A small encoder-decoder audio transcriber, trained from scratch.
Model: 6.81M parameters, log mel input, encoder arch tdnn, encoder norm batchnorm, encoder activation relu, encoder widths [256], decoder width 128, decoder norm layernorm.
Training: 10100 steps, batches of 384.
Rows from block 3 of the audio encoder of a small encoder-decoder audio transcriber, named by matrix and row number. Each number is 128 + 24 x the weight over its row's rms, rounded and kept within 0 to 255. All counts start at 0. Numbers have three digits each.
After each channel's rows are labels from the 100 clips, of 14848, where the channel reaches its highest value: "strongest on" is what is common among them; "loudest band" is the band of the loudest frequency at the time of the peak. Only what is clearly more common there than usual is listed. The data: short read English sentences (LibriTTS-R). In brackets: how many of the 100, against the usual share in percent.
# conv: pointwise conv (encoder.blocks.3.conv.weight, 256x256x1), inputs 192-255

conv.69:126121065164174166119150116107118121101125104105103093110120125156140129099105154148123122110110087107104112109136141140121124158158157134099152130138166102117075127136117104149153116121162121
strongest on: the word "was" (47 vs 9.6)
loudest band: 250 to 500 Hz (64 vs 11.2)

conv.215:129108094117132118131130174144132139105086113156105111150129150155112099135087116095117152136124117115138113146127161133100102092125122136136120123130118126147151139136109157163150107145173184
strongest on: voice: female (90 vs 53.7)
loudest band: 250 to 500 Hz (37 vs 11.2)

conv.111:118082064141149105125093104116152117118103081139120131159155138145149134169115118111102146140127106117131129138125108106154103112119128096094137120149138139154106150080150105079140167136189151
strongest on: the word "we" (26 vs 3.4)
loudest band: 250 to 500 Hz (62 vs 11.2)

conv.224:124113119100149099140106183087112124118144123172133090110127149138084149145161101127149125087110157116103121121096100130137066118070171147110133139072117111092140155133108144150142111153131157
strongest on: voice: female (85 vs 53.7)
loudest band: 250 to 500 Hz (29 vs 11.2)

conv.68:161105162110103142129167080134121163106126064117160104124129138153147151165160129130141153111125157152132160119129119094139145140158128132124142144121122156149118134088120102113102108140057131
strongest on: the word "you" (45 vs 14.9)
loudest band: 250 to 500 Hz (34 vs 11.2)

conv.149:153099077161126157121083104131087112119093151140095104139101120144138126106101105089123113128138118102135128137123136150130064153108123143092112128151163144124140133128140090162126078156134120
strongest on: the word "was" (55 vs 9.6)
loudest band: 250 to 500 Hz (44 vs 11.2)

conv.227:085129093089102127103154107149179120106133109167126056135091149152127114125135084128143136136160117132117107154118114080149092118120125173161061128116140156155163158136134105104147118133155111
strongest on: the word "to" (32 vs 14.3)
loudest band: 250 to 500 Hz (28 vs 11.2)

conv.43:120149161132132162173118131121125127106135080146115134155137119152132155142151133152135147139106147118081109128134093158105103167097135123151144150116147148160125121106127114148140121120150128
strongest on: voice: female (87 vs 53.7)
loudest band: 250 to 500 Hz (32 vs 11.2); 500 to 1000 Hz (27 vs 6.2)

conv.120:156155137111094162132169127088144133153110107158092101153114148085157089106109103143141155169162116145121107092114112146099139125180142113087150091103148116100105147116129084140126148094116138
strongest on: the word "was" (29 vs 9.6)
loudest band: 250 to 500 Hz (43 vs 11.2)

conv.169:155104140158130108069132127145108119082113129107099115109140121156138096081123075107099081124116130122112110120098128122118113135105086091137110148106148124117116153075122148131144106116153142
strongest on: the word "you" (45 vs 14.9)
loudest band: 250 to 500 Hz (29 vs 11.2)

conv.130:113101102149117125116145138134133132164184149143100142101149128144139116128128167097139109118136129148141072128109117103132151118124146128162113138137141148163114108093141156087135116100116094
strongest on: voice: female (82 vs 53.7)
loudest band: 500 to 1000 Hz (27 vs 6.2)

conv.53:084134101149144163147172140113117140089108122140125086120128070117118121120166095193107147118136100124100121149139135145160129200145134130163121139115104122108156094145132097103074122104109064
strongest on: voice: female (95 vs 53.7)
loudest band: 250 to 500 Hz (54 vs 11.2)

conv.192:126082041151139156078128130087125077109146138166113095108120167142138143137103136117112159112137093104140108150099144079155124144138123135111120129104135129127124100103098144125159125104118127
strongest on: the word "to" (32 vs 14.3); the word "be" (26 vs 4.4)
loudest band: 250 to 500 Hz (45 vs 11.2)

conv.63:144087074105152118084114126109147110126146132150156101123136128110181108112136076154148125096137164149114109125104153091132104147092099143119100128132125124169154129116135107127108123094113146
strongest on: the word "for" (31 vs 4.5)
loudest band: 250 to 500 Hz (39 vs 11.2)

conv.243:117161092130141114122135129076095086113132107110149096161092174113155121133133076116097128136136106133108124093118099092135100124105133111123106110092141140108153087115127125089153102143150137
strongest on: voice: female (84 vs 53.7); the word "you" (37 vs 14.9)
loudest band: 250 to 500 Hz (58 vs 11.2)

conv.175:129117133111114158098108122123149102092122106148140169144098141105102104136135088106149076133114070124122099111109142125145162092121144125126132131125138140114136122128105105127117128128119127
strongest on: voice: female (85 vs 53.7); the word "it" (33 vs 12.1)
loudest band: 250 to 500 Hz (28 vs 11.2)

conv.12:157198080130106116112108068126133072136078165112108152161063128127138146137091119106104086148123113129126111128135114136078138089127150143083119140171163135116074145129130126153173104088140115
strongest on: voice: male (76 vs 46.3)
loudest band: 250 to 500 Hz (41 vs 11.2)

conv.52:116086099133142150107109113128135143121107079128078121115135118167109117087138105128123089136129113144163122102110094169110163121151146087084146107133123124118117140137169079110123120177147158
strongest on: the word "was" (55 vs 9.6)
loudest band: 250 to 500 Hz (57 vs 11.2)

conv.104:100095091152155109127108173103060143116176120123148153137129135125133163127174156132146124136099164135138135111130130115141145115121098079157127116134126125129104108108143108128130130111128117
strongest on: voice: female (81 vs 53.7)
loudest band: 500 to 1000 Hz (41 vs 6.2)

conv.180:140158134102110129110106173156097061102110145120120087085130119146111140143117130096143163124130087071132099123122140170126117096137138131120122113145135125149141135143099092154094117125166089
strongest on: voice: female (83 vs 53.7); the word "he" (54 vs 10.9); the word "she" (30 vs 5.6)
loudest band: 2000 to 4000 Hz (37 vs 1.8)

conv.59:104168118110092137064107090129139109147126108108095161146127124134127097126086130118109122144105124116124061151047096138110164106113139099089179127102130127146164126179142142105092145143147110
strongest on: the word "a" (29 vs 12.3)
loudest band: 250 to 500 Hz (40 vs 11.2)

conv.214:099152136145155137107139118110113086180082087120154108110062112152116154113171119151105107144128129135132152157134135115117107137102098066119111106114117146138132097175121108138121096141148142
strongest on: the word "was" (40 vs 9.6)
loudest band: 250 to 500 Hz (56 vs 11.2)

conv.182:073125099129092102097136122126122157122088096122148146172066140097135121174135072164105104138114151156119105118133081106159137124116124115146118134132105148110126176103110119122155120101132118
strongest on: the word "you" (47 vs 14.9)
loudest band: 250 to 500 Hz (52 vs 11.2)

conv.94:081103101161112113116060129081139132165129158105178122124113105129118174144147115121179110128135141116105138110167134110137093130127133156153127100131142130157156091160120184136118145116137155
strongest on: the word "to" (33 vs 14.3)
loudest band: 500 to 1000 Hz (25 vs 6.2)

conv.158:085079101150130117174133113150161146150138130136129109124122066154160136102128128164105135108066118139106135165086166140140087177107132116151106128123112140120103136143164132118109117110120131
strongest on: the word "was" (58 vs 9.6)
loudest band: 250 to 500 Hz (58 vs 11.2)

conv.191:187130099136146066125098122152114146125121110162085113112146132153106128117122108132140129101093126164140156149099152150125089165165093119153173159122154122157118117123156102166141135113135145
strongest on: the word "was" (28 vs 9.6)
loudest band: 250 to 500 Hz (41 vs 11.2)

conv.116:120097116148156149098129115119099107110103130104141167114064130136121146128134086108127120122148078152114101128104096105120141094149140079089146085128105107082139115163110156115133111136093104
strongest on: voice: male (77 vs 46.3); the word "was" (67 vs 9.6)
loudest band: 250 to 500 Hz (29 vs 11.2)

conv.81:159124106136094139119105100129149125127135129139122101124151117156182120132121113111090082128137164125139173143081093136137118105124111097136082118050108141149124098080145122135120154079177132
strongest on: the word "for" (35 vs 4.5)
loudest band: 250 to 500 Hz (29 vs 11.2)

conv.66:107100109166100141107152129141120093110050141124097138146105120139142120133124111096104131093118090170132123144132142092123147099134136123057130107155152140112114120135127155114210143146129135
strongest on: voice: male (78 vs 46.3)
loudest band: 250 to 500 Hz (55 vs 11.2)

conv.95:115140134117119093131129106110132083119065122158158133152108126122154133144136070133134118109101156142138108103134152095132157130102127135087089142122069129123092142139137125137132141132137109
strongest on: the word "to" (32 vs 14.3)
loudest band: 2000 to 4000 Hz (31 vs 1.8)

conv.203:093071071159145113137115116153121139123127112128149129091122096124158154109106131124115134109133084146121105145125106110103168178123112101133121136120144120127142123179142142150100134068113134
strongest on: the word "to" (32 vs 14.3)
loudest band: 250 to 500 Hz (30 vs 11.2)