From a checkpoint of a small encoder-decoder audio transcriber: log mel input.
Rows from block 3 of the audio encoder of a small encoder-decoder audio transcriber, named by matrix and row number. Each number is 128 + 32 x the weight over its row's rms, rounded and kept within 0 to 255. All counts start at 0. Numbers have three digits each. After the name is the row's rms in percent of the matrix's.
After each channel's rows are labels from the 100 clips, of 14848, where the channel reaches its highest value: "loudest" is the band of the loudest frequency at the time of the peak. Only what is clearly more common there than usual is listed. The data: short read English sentences (LibriTTS-R).
# conv: pointwise conv (encoder.blocks.3.conv.weight, 256x256x1), inputs 192-255

conv.193 100:141094104165155131146096184147117090146088093172048120175136076167137093135159093185102082154177116103133155131095091147091129142100148145148090112159151088108087145183086167172124101164175185
loudest: 4000 to 8000 Hz

conv.165 103:118091101166135128092178116180152161111142140151132105080152163113124113166092109159152085059123105162124058094080132142096152099143157138130121092068130143130126086149132144103139138062120097
loudest: 500 to 1000 Hz

conv.160 100:064151107146132145107158155103122162172094135191095157169093115131103122125128111098120100171111110165103056107139052171076145105190132102063073111163112112086144123104160047117137082121126099
loudest: 4000 to 8000 Hz

conv.105 104:124115098108125133107113082105061027127153122141111150072177121172098078119115126091160077101142107131159088126092132114116166104114090097129130099098122087110132142147142152112164130053100116
loudest: 250 to 500 Hz

conv.228 102:150122156139134118175128110147096140110129112182128129103102135120091050092132118151090093135122145133089140132137145160103095127129142181042104140157156154101113113158100162110165111173125153
loudest: 4000 to 8000 Hz; 2000 to 4000 Hz

conv.216 098:098133149127201129139140131108045158159109164059128156124177102135141049099132112176082174081092161136114152091080126070156134137109092120176118114123128124050125126134114096101146130164087160
loudest: 250 to 500 Hz

conv.31 101:114122086151107193103172181087152100149160153127119069125203139156105134139161163145113131116160083094139144131142095173130123132091181172111131140045110091146128135126068109165098113152124114
loudest: 500 to 1000 Hz

conv.219 099:153108129071110172137103132139160120099152148088109123053182149136079145151079151056100139073125169119075110147140111108117143105122147107112166085170077154162096178151127138158117049106118107
loudest: 500 to 1000 Hz

conv.96 099:144131075179129104098082120172118126113115113080079191120046078123095095121137143117123096109086148168120110124073146110088064116067105097122145151121184074128153152112087113166151096077144164
loudest: 250 to 500 Hz; 500 to 1000 Hz

conv.124 102:131156140122105114108061122098111118121152150108151124022096000125142153147141137086102063087169122127176133141119083146131093119122188094168146106101132121113082080163091151176077108124157115
loudest: 4000 to 8000 Hz

conv.1 102:128115184151050148131126118136141096112139163130096126122144136103135163084094140106148126150128139154130132092064119111151120113148132118087086127086122139107146056050132108145161152153065058
loudest: 1000 to 2000 Hz

conv.204 095:113101116114147120103153130120150139090090096119109115089125098123085139094230082117118187118180049162137130078123114174171175160145165094107137117162114046113140069119114054143112087173119148
loudest: 4000 to 8000 Hz

conv.78 098:089089054133105171149140119103124129122158103181141129134092086165115081159170091126119146088195183138099095153093157097136135134074078149141111124015126092076156145171142156117142084110134123
loudest: 250 to 500 Hz

conv.118 101:161114144101119130110075099157125153080158139140153120067166173120117118084082122128164129037100138115144097139138083074105143128145103103127125151122108156095137132098172042133080177047047086
loudest: 1000 to 2000 Hz

conv.223 100:092145129085085132128132133132136097129136000106132149143080149145121086121120148132112196143130118088149135098130152094115178170075091095114149106148047131170143105149167126117089096105146093
loudest: 4000 to 8000 Hz

conv.115 099:157068099112136089069054174063131146103126144147104086121131122069102171144111205123148140130104080139110102139182127122147132119075082119079161112140128130110102116100120141063131131077113114
loudest: 500 to 1000 Hz

conv.162 103:138134155143127144077127150132135065181115168079133116052136055186079138108126108143125171081076094082076129145130132092133068133086097113099140086131135134098135029115093077108103172064126102
loudest: 250 to 500 Hz

conv.198 099:109093189105069115144148122135125092106159124148105148039168122153169133159119108139184188088114141087157136130102140115151095142034092119119093075140144168170089083078136107096153164139107049
loudest: 2000 to 4000 Hz; 1000 to 2000 Hz

conv.155 101:160112119172108124098142126141134042093137098104108123129121124093107138068168157055106107107153189106157174136109082106122113101102090066141125170100101164097141146131094091096104131146148105
loudest: 4000 to 8000 Hz

conv.8 099:117093158118147074116109122156105105147163181112099131088131135116142026053129131139158143129115111154137098118136119093206161164099103110152179133162147120148156076109146092125146103101091121
loudest: 500 to 1000 Hz

conv.147 102:116157116147096115082143108110138067092110164051170107088157133108177156126004147055152134151085121135134089140129174093147085106116115088164144143093091148098081147123134116199124070025129084
loudest: 250 to 500 Hz

conv.173 098:113126104096110155064179115122131124167155183140060136087138138113118108076071181115097169126123129142132134104166128104141084106162184112102104127120144190133137114119136150138137124084121030
loudest: 1000 to 2000 Hz

conv.75 100:152168158113123149103120119103116132149133143103061170145115129180093100144143093118068130099093118116146109129118130108103112134140145042138118125128097135110131105042127110111165128150146116
loudest: 2000 to 4000 Hz

conv.248 098:074110082146173110138118107172144141058049112125118163153063137056098142174072043117093114106131143095114145138125109128174097158126113086109087110122144181142098193163136166088126125084155174
loudest: 250 to 500 Hz

conv.249 103:153146135145121066166117079148119070118080150144147136115119131103171140171125105185099098080134132096152128164165093107180146101090145100144089147146157102178145102056159149156180173127154098
loudest: 2000 to 4000 Hz

conv.74 101:166146186107106126089135106129130149136070110117079122108124109172143136155147092138171127109106088131116192133134127123130121077083110101087122093185174081084128105145120081120120141166144079
loudest: 4000 to 8000 Hz; 2000 to 4000 Hz

conv.141 101:081083066116140182154172108145134121180114162165156152109078136111085151097116162129117103086131121091101103215149157144132092132133146123097125191124076145129119140116130163147105119055117167
loudest: 500 to 1000 Hz

conv.157 098:095120118124162078162184123180139136102121124155099178084077093173108116126147097119119159094135061081158118154123180156161178087079136045089102118143157121150118108090161151042108181097174095
loudest: 1000 to 2000 Hz

conv.142 101:131110182128136075124123147163174117173146115094103168148084135090128140164107159139184124136123133139105156169104164145136150118105096087150144102139098159158085115136129197040122126160150141
loudest: 500 to 1000 Hz; 4000 to 8000 Hz

conv.234 099:136119128143148159068121134099099132119134140121126101125147117203119194178133129179108165090116111134137129094166112111144100088074096154096160176123103084094099118143128073141160173161126150
loudest: 1000 to 2000 Hz

conv.232 102:122109134107101130098109102095170089038163170141107127123149177113106139122126126058171078115111132154078104111095114130156158112123101125097171136097086131101097099129101082112119146126131131
loudest: 500 to 1000 Hz

conv.205 098:169131110122144096183076197175145148126083153125160105111158051126100134136132155063139135094135149123142169144125110146161127113133176138131087128073166058115100196100110127177095131144126155
loudest: 4000 to 8000 Hz

conv.97 101:173101096089127122122116149121136115052130165139150174160165149155107151164131030082092078112103077177120101092121117137173140114142125158106124077133139112162130080119116116154143133108147161
loudest: 2000 to 4000 Hz

conv.135 097:210161176112123162155153104126079135151162153169148167065144146077106169136080113110186117113125075125166095094110179126090138121157111099129201095147166087093070085079119080173134122121115139
loudest: 4000 to 8000 Hz

conv.79 101:131084151000098123115112072120099175136132100179129128145160127133150141115142128112130112078159123179158101106141108153111127111118164150142118113095064148108189122129141119127108033127085042
loudest: 500 to 1000 Hz

conv.70 101:170099155172036110086121102116120056096153187151142154109171130125135159131126128113133116102139141152159103086125082101130149131090152108079094122099125137143161088041148109125166097132116072
loudest: 4000 to 8000 Hz; 2000 to 4000 Hz

conv.3 100:154188113128101095112142072104099108158077183155159141094112123138146155130085127126166091059121115102098123150111115124132068143148200115182135176120117127114106157110172104156090134054123136
loudest: 250 to 500 Hz

conv.200 100:162144120145107112144022162105151104088137114134156104110131106130154159146102165071153137128083096079168108085132137160149099139052096086130176098142116087158134083119124138127137159134115064
loudest: 500 to 1000 Hz

conv.109 100:156139145111110141135119133151107170160161106125160144133069136133082096114062127106120123175149044077197107117147189082152103106111087147149095144105129128141072120123181167064101133178086074
loudest: 4000 to 8000 Hz

conv.195 103:170116126119130135128103121134144151105163165160087134132138124098130132134131140065157079138076126117128126085116151163145125134125113139087161135085165060108100117126151136125118179156100148
loudest: 500 to 1000 Hz

conv.126 100:130147115108106133148093136167149140125121167157113151120144149150146180145095182116090136076165055161163158157170107141118082066092095135115143130147137112177146100112153159165155079145130132
loudest: 2000 to 4000 Hz

conv.138 097:141108109070141178087102178128124132131096138133152104100132094159166119078159084088160186050122108132166132115124080153084128124099057164126103145106125084086114145170066142134042105071145098
loudest: 250 to 500 Hz

conv.47 100:129138125143102083113097147127164118146072121161135146102094147130067143177101095110132116063136134070100173152161117099212118089123101087129146132112139139093152146093124133131149151144177120
loudest: 1000 to 2000 Hz; 2000 to 4000 Hz

conv.99 099:167100157126022115085108125169153086123183135130108114090103094107148183103126080105140114107142181119092098121139150119150160135155134114128089101163133124158124013143144131132112127161147068
loudest: 1000 to 2000 Hz

conv.140 100:148138130135107127102089074166125095071134125129057137115156108128098150130198118158111105073178093109156116118138127130148132133132155101201131132010085151146160122126164130114125116162183162
loudest: 4000 to 8000 Hz

conv.18 097:101131096094137120161171161125158108164078179153164136063134137116089116124153117171191194107093122099129102154170126162166141178074144084119144056080119087088094136099162138115100098128112132
loudest: 4000 to 8000 Hz

conv.121 102:131148168090101156083153113118119148141124158136101143126130151126169124090139153140108107169091099149164108144152082059172146149167148071197134155093068149084176156064159113153109165101069075
loudest: 1000 to 2000 Hz

conv.137 099:136158151186139098132134130094120020110091127130103121217127114106116122128095111079142092160135195144146127134171094166176156107158123136089086169093137139083093175111108125120181123154195113
loudest: 4000 to 8000 Hz

conv.143 102:164093100147097106137096135086171168104111168123134151137115131103102166132083150133165128120129168140159087033107088128155118130191113121127123199067120142167099150001074143108126115114107109
loudest: 500 to 1000 Hz

conv.133 099:123173178093124100134125161151166161094142133173143096132118157107115130151129114152185138141074093104053158145134189180204128156189158130147152089116155090158129108149150123149072151154086085
loudest: 4000 to 8000 Hz

conv.252 096:166177147057109111102099129155128154134090116131115119166210156135172115144103099107148161088103103178133103083094094126077132129163137098179078059056106146094126100148194089072166127120106077
loudest: 2000 to 4000 Hz

conv.46 099:109132178157110083127082141158141114137101128120216084141104143151159097152147098137160168109123133116204152090118104134142152113110083102125007113098122187167095186065112144142141149110122052
loudest: 2000 to 4000 Hz

conv.127 101:152147116121123129161156149134103093146105155151168156118120113140139110141147138124161120129105103088079143144087081189132133160112167154125051085142142055127111139074170174103163126136174141
loudest: 4000 to 8000 Hz

conv.212 099:114099176153095140138146132139103173077142136111154128101082133157188094109110089154131118135084135131134131096104158128187125058133107112161146105148103103155155129140122089074124148117161140
loudest: 250 to 500 Hz