Rows from block 4 of the text decoder of a small encoder-decoder audio transcriber, named by matrix and row number. Rows with one number belong to one neuron. Each number is 50 + 10 x the weight over its row's rms, rounded and kept within 0 to 99. All counts start at 0.
After each neuron's rows are labels from the 100 texts, of 14848, where the neuron reaches its largest size: "tokens" is the input token at the peak. Only what is clearly more common there than usual is listed. The data: short read English sentences (LibriTTS-R). In brackets: how many of the 100.
# gate: MLP gate (decoder.blocks.4.mlp.gate.weight, 512x128), inputs 0-63
# fc1: MLP up (decoder.blocks.4.mlp.fc1.weight, 512x128), inputs 0-63
# fc2: MLP down (decoder.blocks.4.mlp.fc2.weight, 128x512, transposed), outputs 0-63

gate.371:54 62 41 48 38 62 58 45 45 55 51 39 44 51 58 63 26 57 47 47 60 46 57 40 37 47 54 61 41 40 53 61 60 32 41 55 61 55 54 32 57 37 53 69 58 57 54 52 43 56 44 42 57 40 66 62 32 38 51 52 49 38 72 34
fc1.371:62 43 46 44 60 56 51 56 50 54 44 51 47 49 36 63 48 55 45 61 54 71 53 38 43 52 41 54 58 51 55 48 50 59 49 48 61 40 72 44 40 67 53 43 68 64 65 53 65 58 34 59 59 50 41 52 40 62 62 50 44 30 54 53
fc2.371:74 51 52 43 71 28 61 63 45 58 59 56 39 68 48 27 51 49 53 61 47 58 45 52 67 33 52 54 65 41 55 36 39 48 63 36 48 33 46 56 56 38 47 50 57 64 45 55 65 44 42 56 44 51 39 54 39 52 45 37 52 52 65 25
tokens: "don't" (32); "might" (24); "turned" (13); "may" (8)

gate.242:54 35 56 40 38 49 42 46 43 41 60 54 50 57 50 36 49 57 59 52 48 46 50 47 49 57 56 52 53 43 64 37 54 50 31 69 48 45 40 53 43 50 52 40 48 48 60 50 59 54 47 38 57 55 67 57 53 44 43 59 46 48 75 50
fc1.242:54 57 41 66 36 42 62 57 58 39 66 59 40 49 70 30 42 47 40 52 56 58 54 32 52 44 48 75 59 41 55 36 52 52 51 50 51 41 35 63 55 45 57 49 38 58 42 57 57 40 48 59 46 49 56 55 59 52 36 51 52 54 53 59
fc2.242:38 53 64 59 44 64 44 40 54 40 49 50 76 31 38 41 46 63 45 24 46 70 71 49 70 44 48 68 63 65 62 60 43 42 56 49 43 42 40 39 44 54 49 49 47 47 69 51 47 44 58 40 43 53 48 36 66 58 50 37 47 40 60 48
tokens: "don't" (40); "way" (17); "thing" (11); "please" (7)

gate.332:60 49 51 60 60 57 40 62 46 40 46 58 52 61 48 57 41 54 62 54 46 57 49 34 60 47 41 55 38 62 60 52 36 44 63 67 56 62 59 48 42 40 46 61 56 67 44 57 60 54 15 50 39 57 61 49 63 45 32 31 54 54 47 46
fc1.332:51 54 42 55 42 34 41 33 50 64 35 49 40 63 51 39 71 68 43 53 57 59 71 47 56 70 66 50 31 57 49 62 52 44 41 62 51 31 41 53 48 54 30 37 45 53 56 60 45 62 45 51 66 62 30 45 54 60 49 50 52 59 61 29
fc2.332:45 53 48 40 55 47 57 54 51 57 36 38 65 49 47 24 59 38 40 65 60 57 55 65 42 53 59 45 60 44 44 51 54 47 43 48 53 51 42 45 52 61 35 47 59 40 44 63 41 53 62 52 28 46 56 53 48 52 69 33 53 40 53 46
tokens: "love" (26); "by" (25)

gate.147:37 39 57 55 50 59 64 59 79 42 44 39 50 53 60 52 58 38 71 51 49 43 37 28 42 42 63 60 37 51 39 52 46 63 28 64 44 61 40 53 50 53 51 54 45 42 42 38 54 59 45 37 67 55 59 55 30 57 58 52 50 50 57 37
fc1.147:60 58 30 44 55 34 45 46 51 50 38 50 65 45 42 51 40 46 49 50 52 49 67 55 49 41 40 51 40 46 48 40 47 44 45 49 57 55 60 56 66 56 52 64 66 46 60 79 57 59 40 43 32 54 56 58 70 45 41 37 25 53 59 40
fc2.147:65 57 55 50 59 43 47 38 52 50 64 40 36 42 40 64 57 42 59 61 37 38 46 63 46 58 46 44 54 29 45 56 42 41 41 64 43 60 62 49 38 58 51 50 59 43 48 44 44 49 45 53 43 48 37 28 53 40 66 37 50 34 38 60
tokens: "<end>" (35); "say" (10)

gate.30:52 47 45 42 58 53 42 52 44 48 77 40 37 62 79 56 46 41 54 48 52 56 51 35 52 47 31 40 53 41 48 33 59 55 47 52 67 59 33 55 58 52 57 70 56 41 53 42 62 40 45 55 40 33 39 55 42 45 50 74 54 41 50 52
fc1.30:43 57 37 34 47 46 45 44 46 43 55 73 38 40 57 53 37 44 53 56 62 56 56 40 42 51 57 53 49 52 62 59 38 58 58 43 48 43 54 69 60 46 45 59 75 38 54 56 56 45 34 70 29 61 45 43 69 46 63 43 57 42 52 52
fc2.30:63 34 50 42 30 51 42 54 45 44 51 60 43 54 47 45 62 62 44 56 60 54 54 42 56 42 52 54 53 57 44 49 49 42 33 36 49 42 44 47 37 40 40 70 46 24 34 48 38 35 59 53 56 36 52 55 48 44 49 39 48 35 47 58
tokens: "<end>" (76)

gate.135:58 54 62 27 50 55 38 44 58 46 70 59 55 50 43 37 74 35 52 49 55 54 41 64 73 40 61 62 41 45 40 41 48 46 56 60 50 42 67 67 50 47 66 53 38 57 46 49 53 37 47 44 44 77 40 51 47 35 52 55 61 48 58 40
fc1.135:59 57 64 41 56 53 61 57 40 46 62 42 50 47 50 37 57 54 52 39 37 38 35 52 22 53 63 42 27 39 50 37 62 62 63 44 43 63 49 52 61 42 65 33 52 68 61 48 53 48 25 44 38 47 51 42 50 43 58 50 43 57 42 44
fc2.135:49 38 50 46 68 60 56 46 22 55 56 47 41 53 48 59 57 57 65 36 65 59 38 50 62 44 60 33 45 48 64 43 69 48 59 43 47 65 55 52 47 44 45 35 63 38 39 48 54 46 44 59 48 70 50 55 39 39 60 61 56 48 50 43
tokens: "don't" (55)

gate.478:49 52 48 34 58 45 68 40 19 53 48 39 54 40 42 46 47 45 46 48 44 61 39 55 54 58 50 57 42 46 45 57 54 47 47 60 41 50 50 68 50 47 64 43 60 58 63 39 42 41 38 50 56 29 45 42 43 56 29 46 52 48 52 40
fc1.478:55 32 54 60 58 60 57 44 69 51 42 60 46 39 56 46 56 51 47 64 74 42 47 61 49 66 38 69 50 33 72 40 74 50 48 55 38 49 36 34 60 63 42 54 29 51 44 46 60 51 46 59 70 38 17 49 45 56 51 51 69 55 47 42
fc2.478:53 45 62 44 68 70 36 68 36 39 53 58 42 49 55 46 55 40 43 49 66 56 43 42 43 29 48 59 72 61 23 42 63 57 40 60 46 31 44 43 37 29 62 49 59 57 48 46 51 49 40 51 54 44 58 34 69 58 41 42 60 47 64 59
tokens: "don't" (68); "there" (9)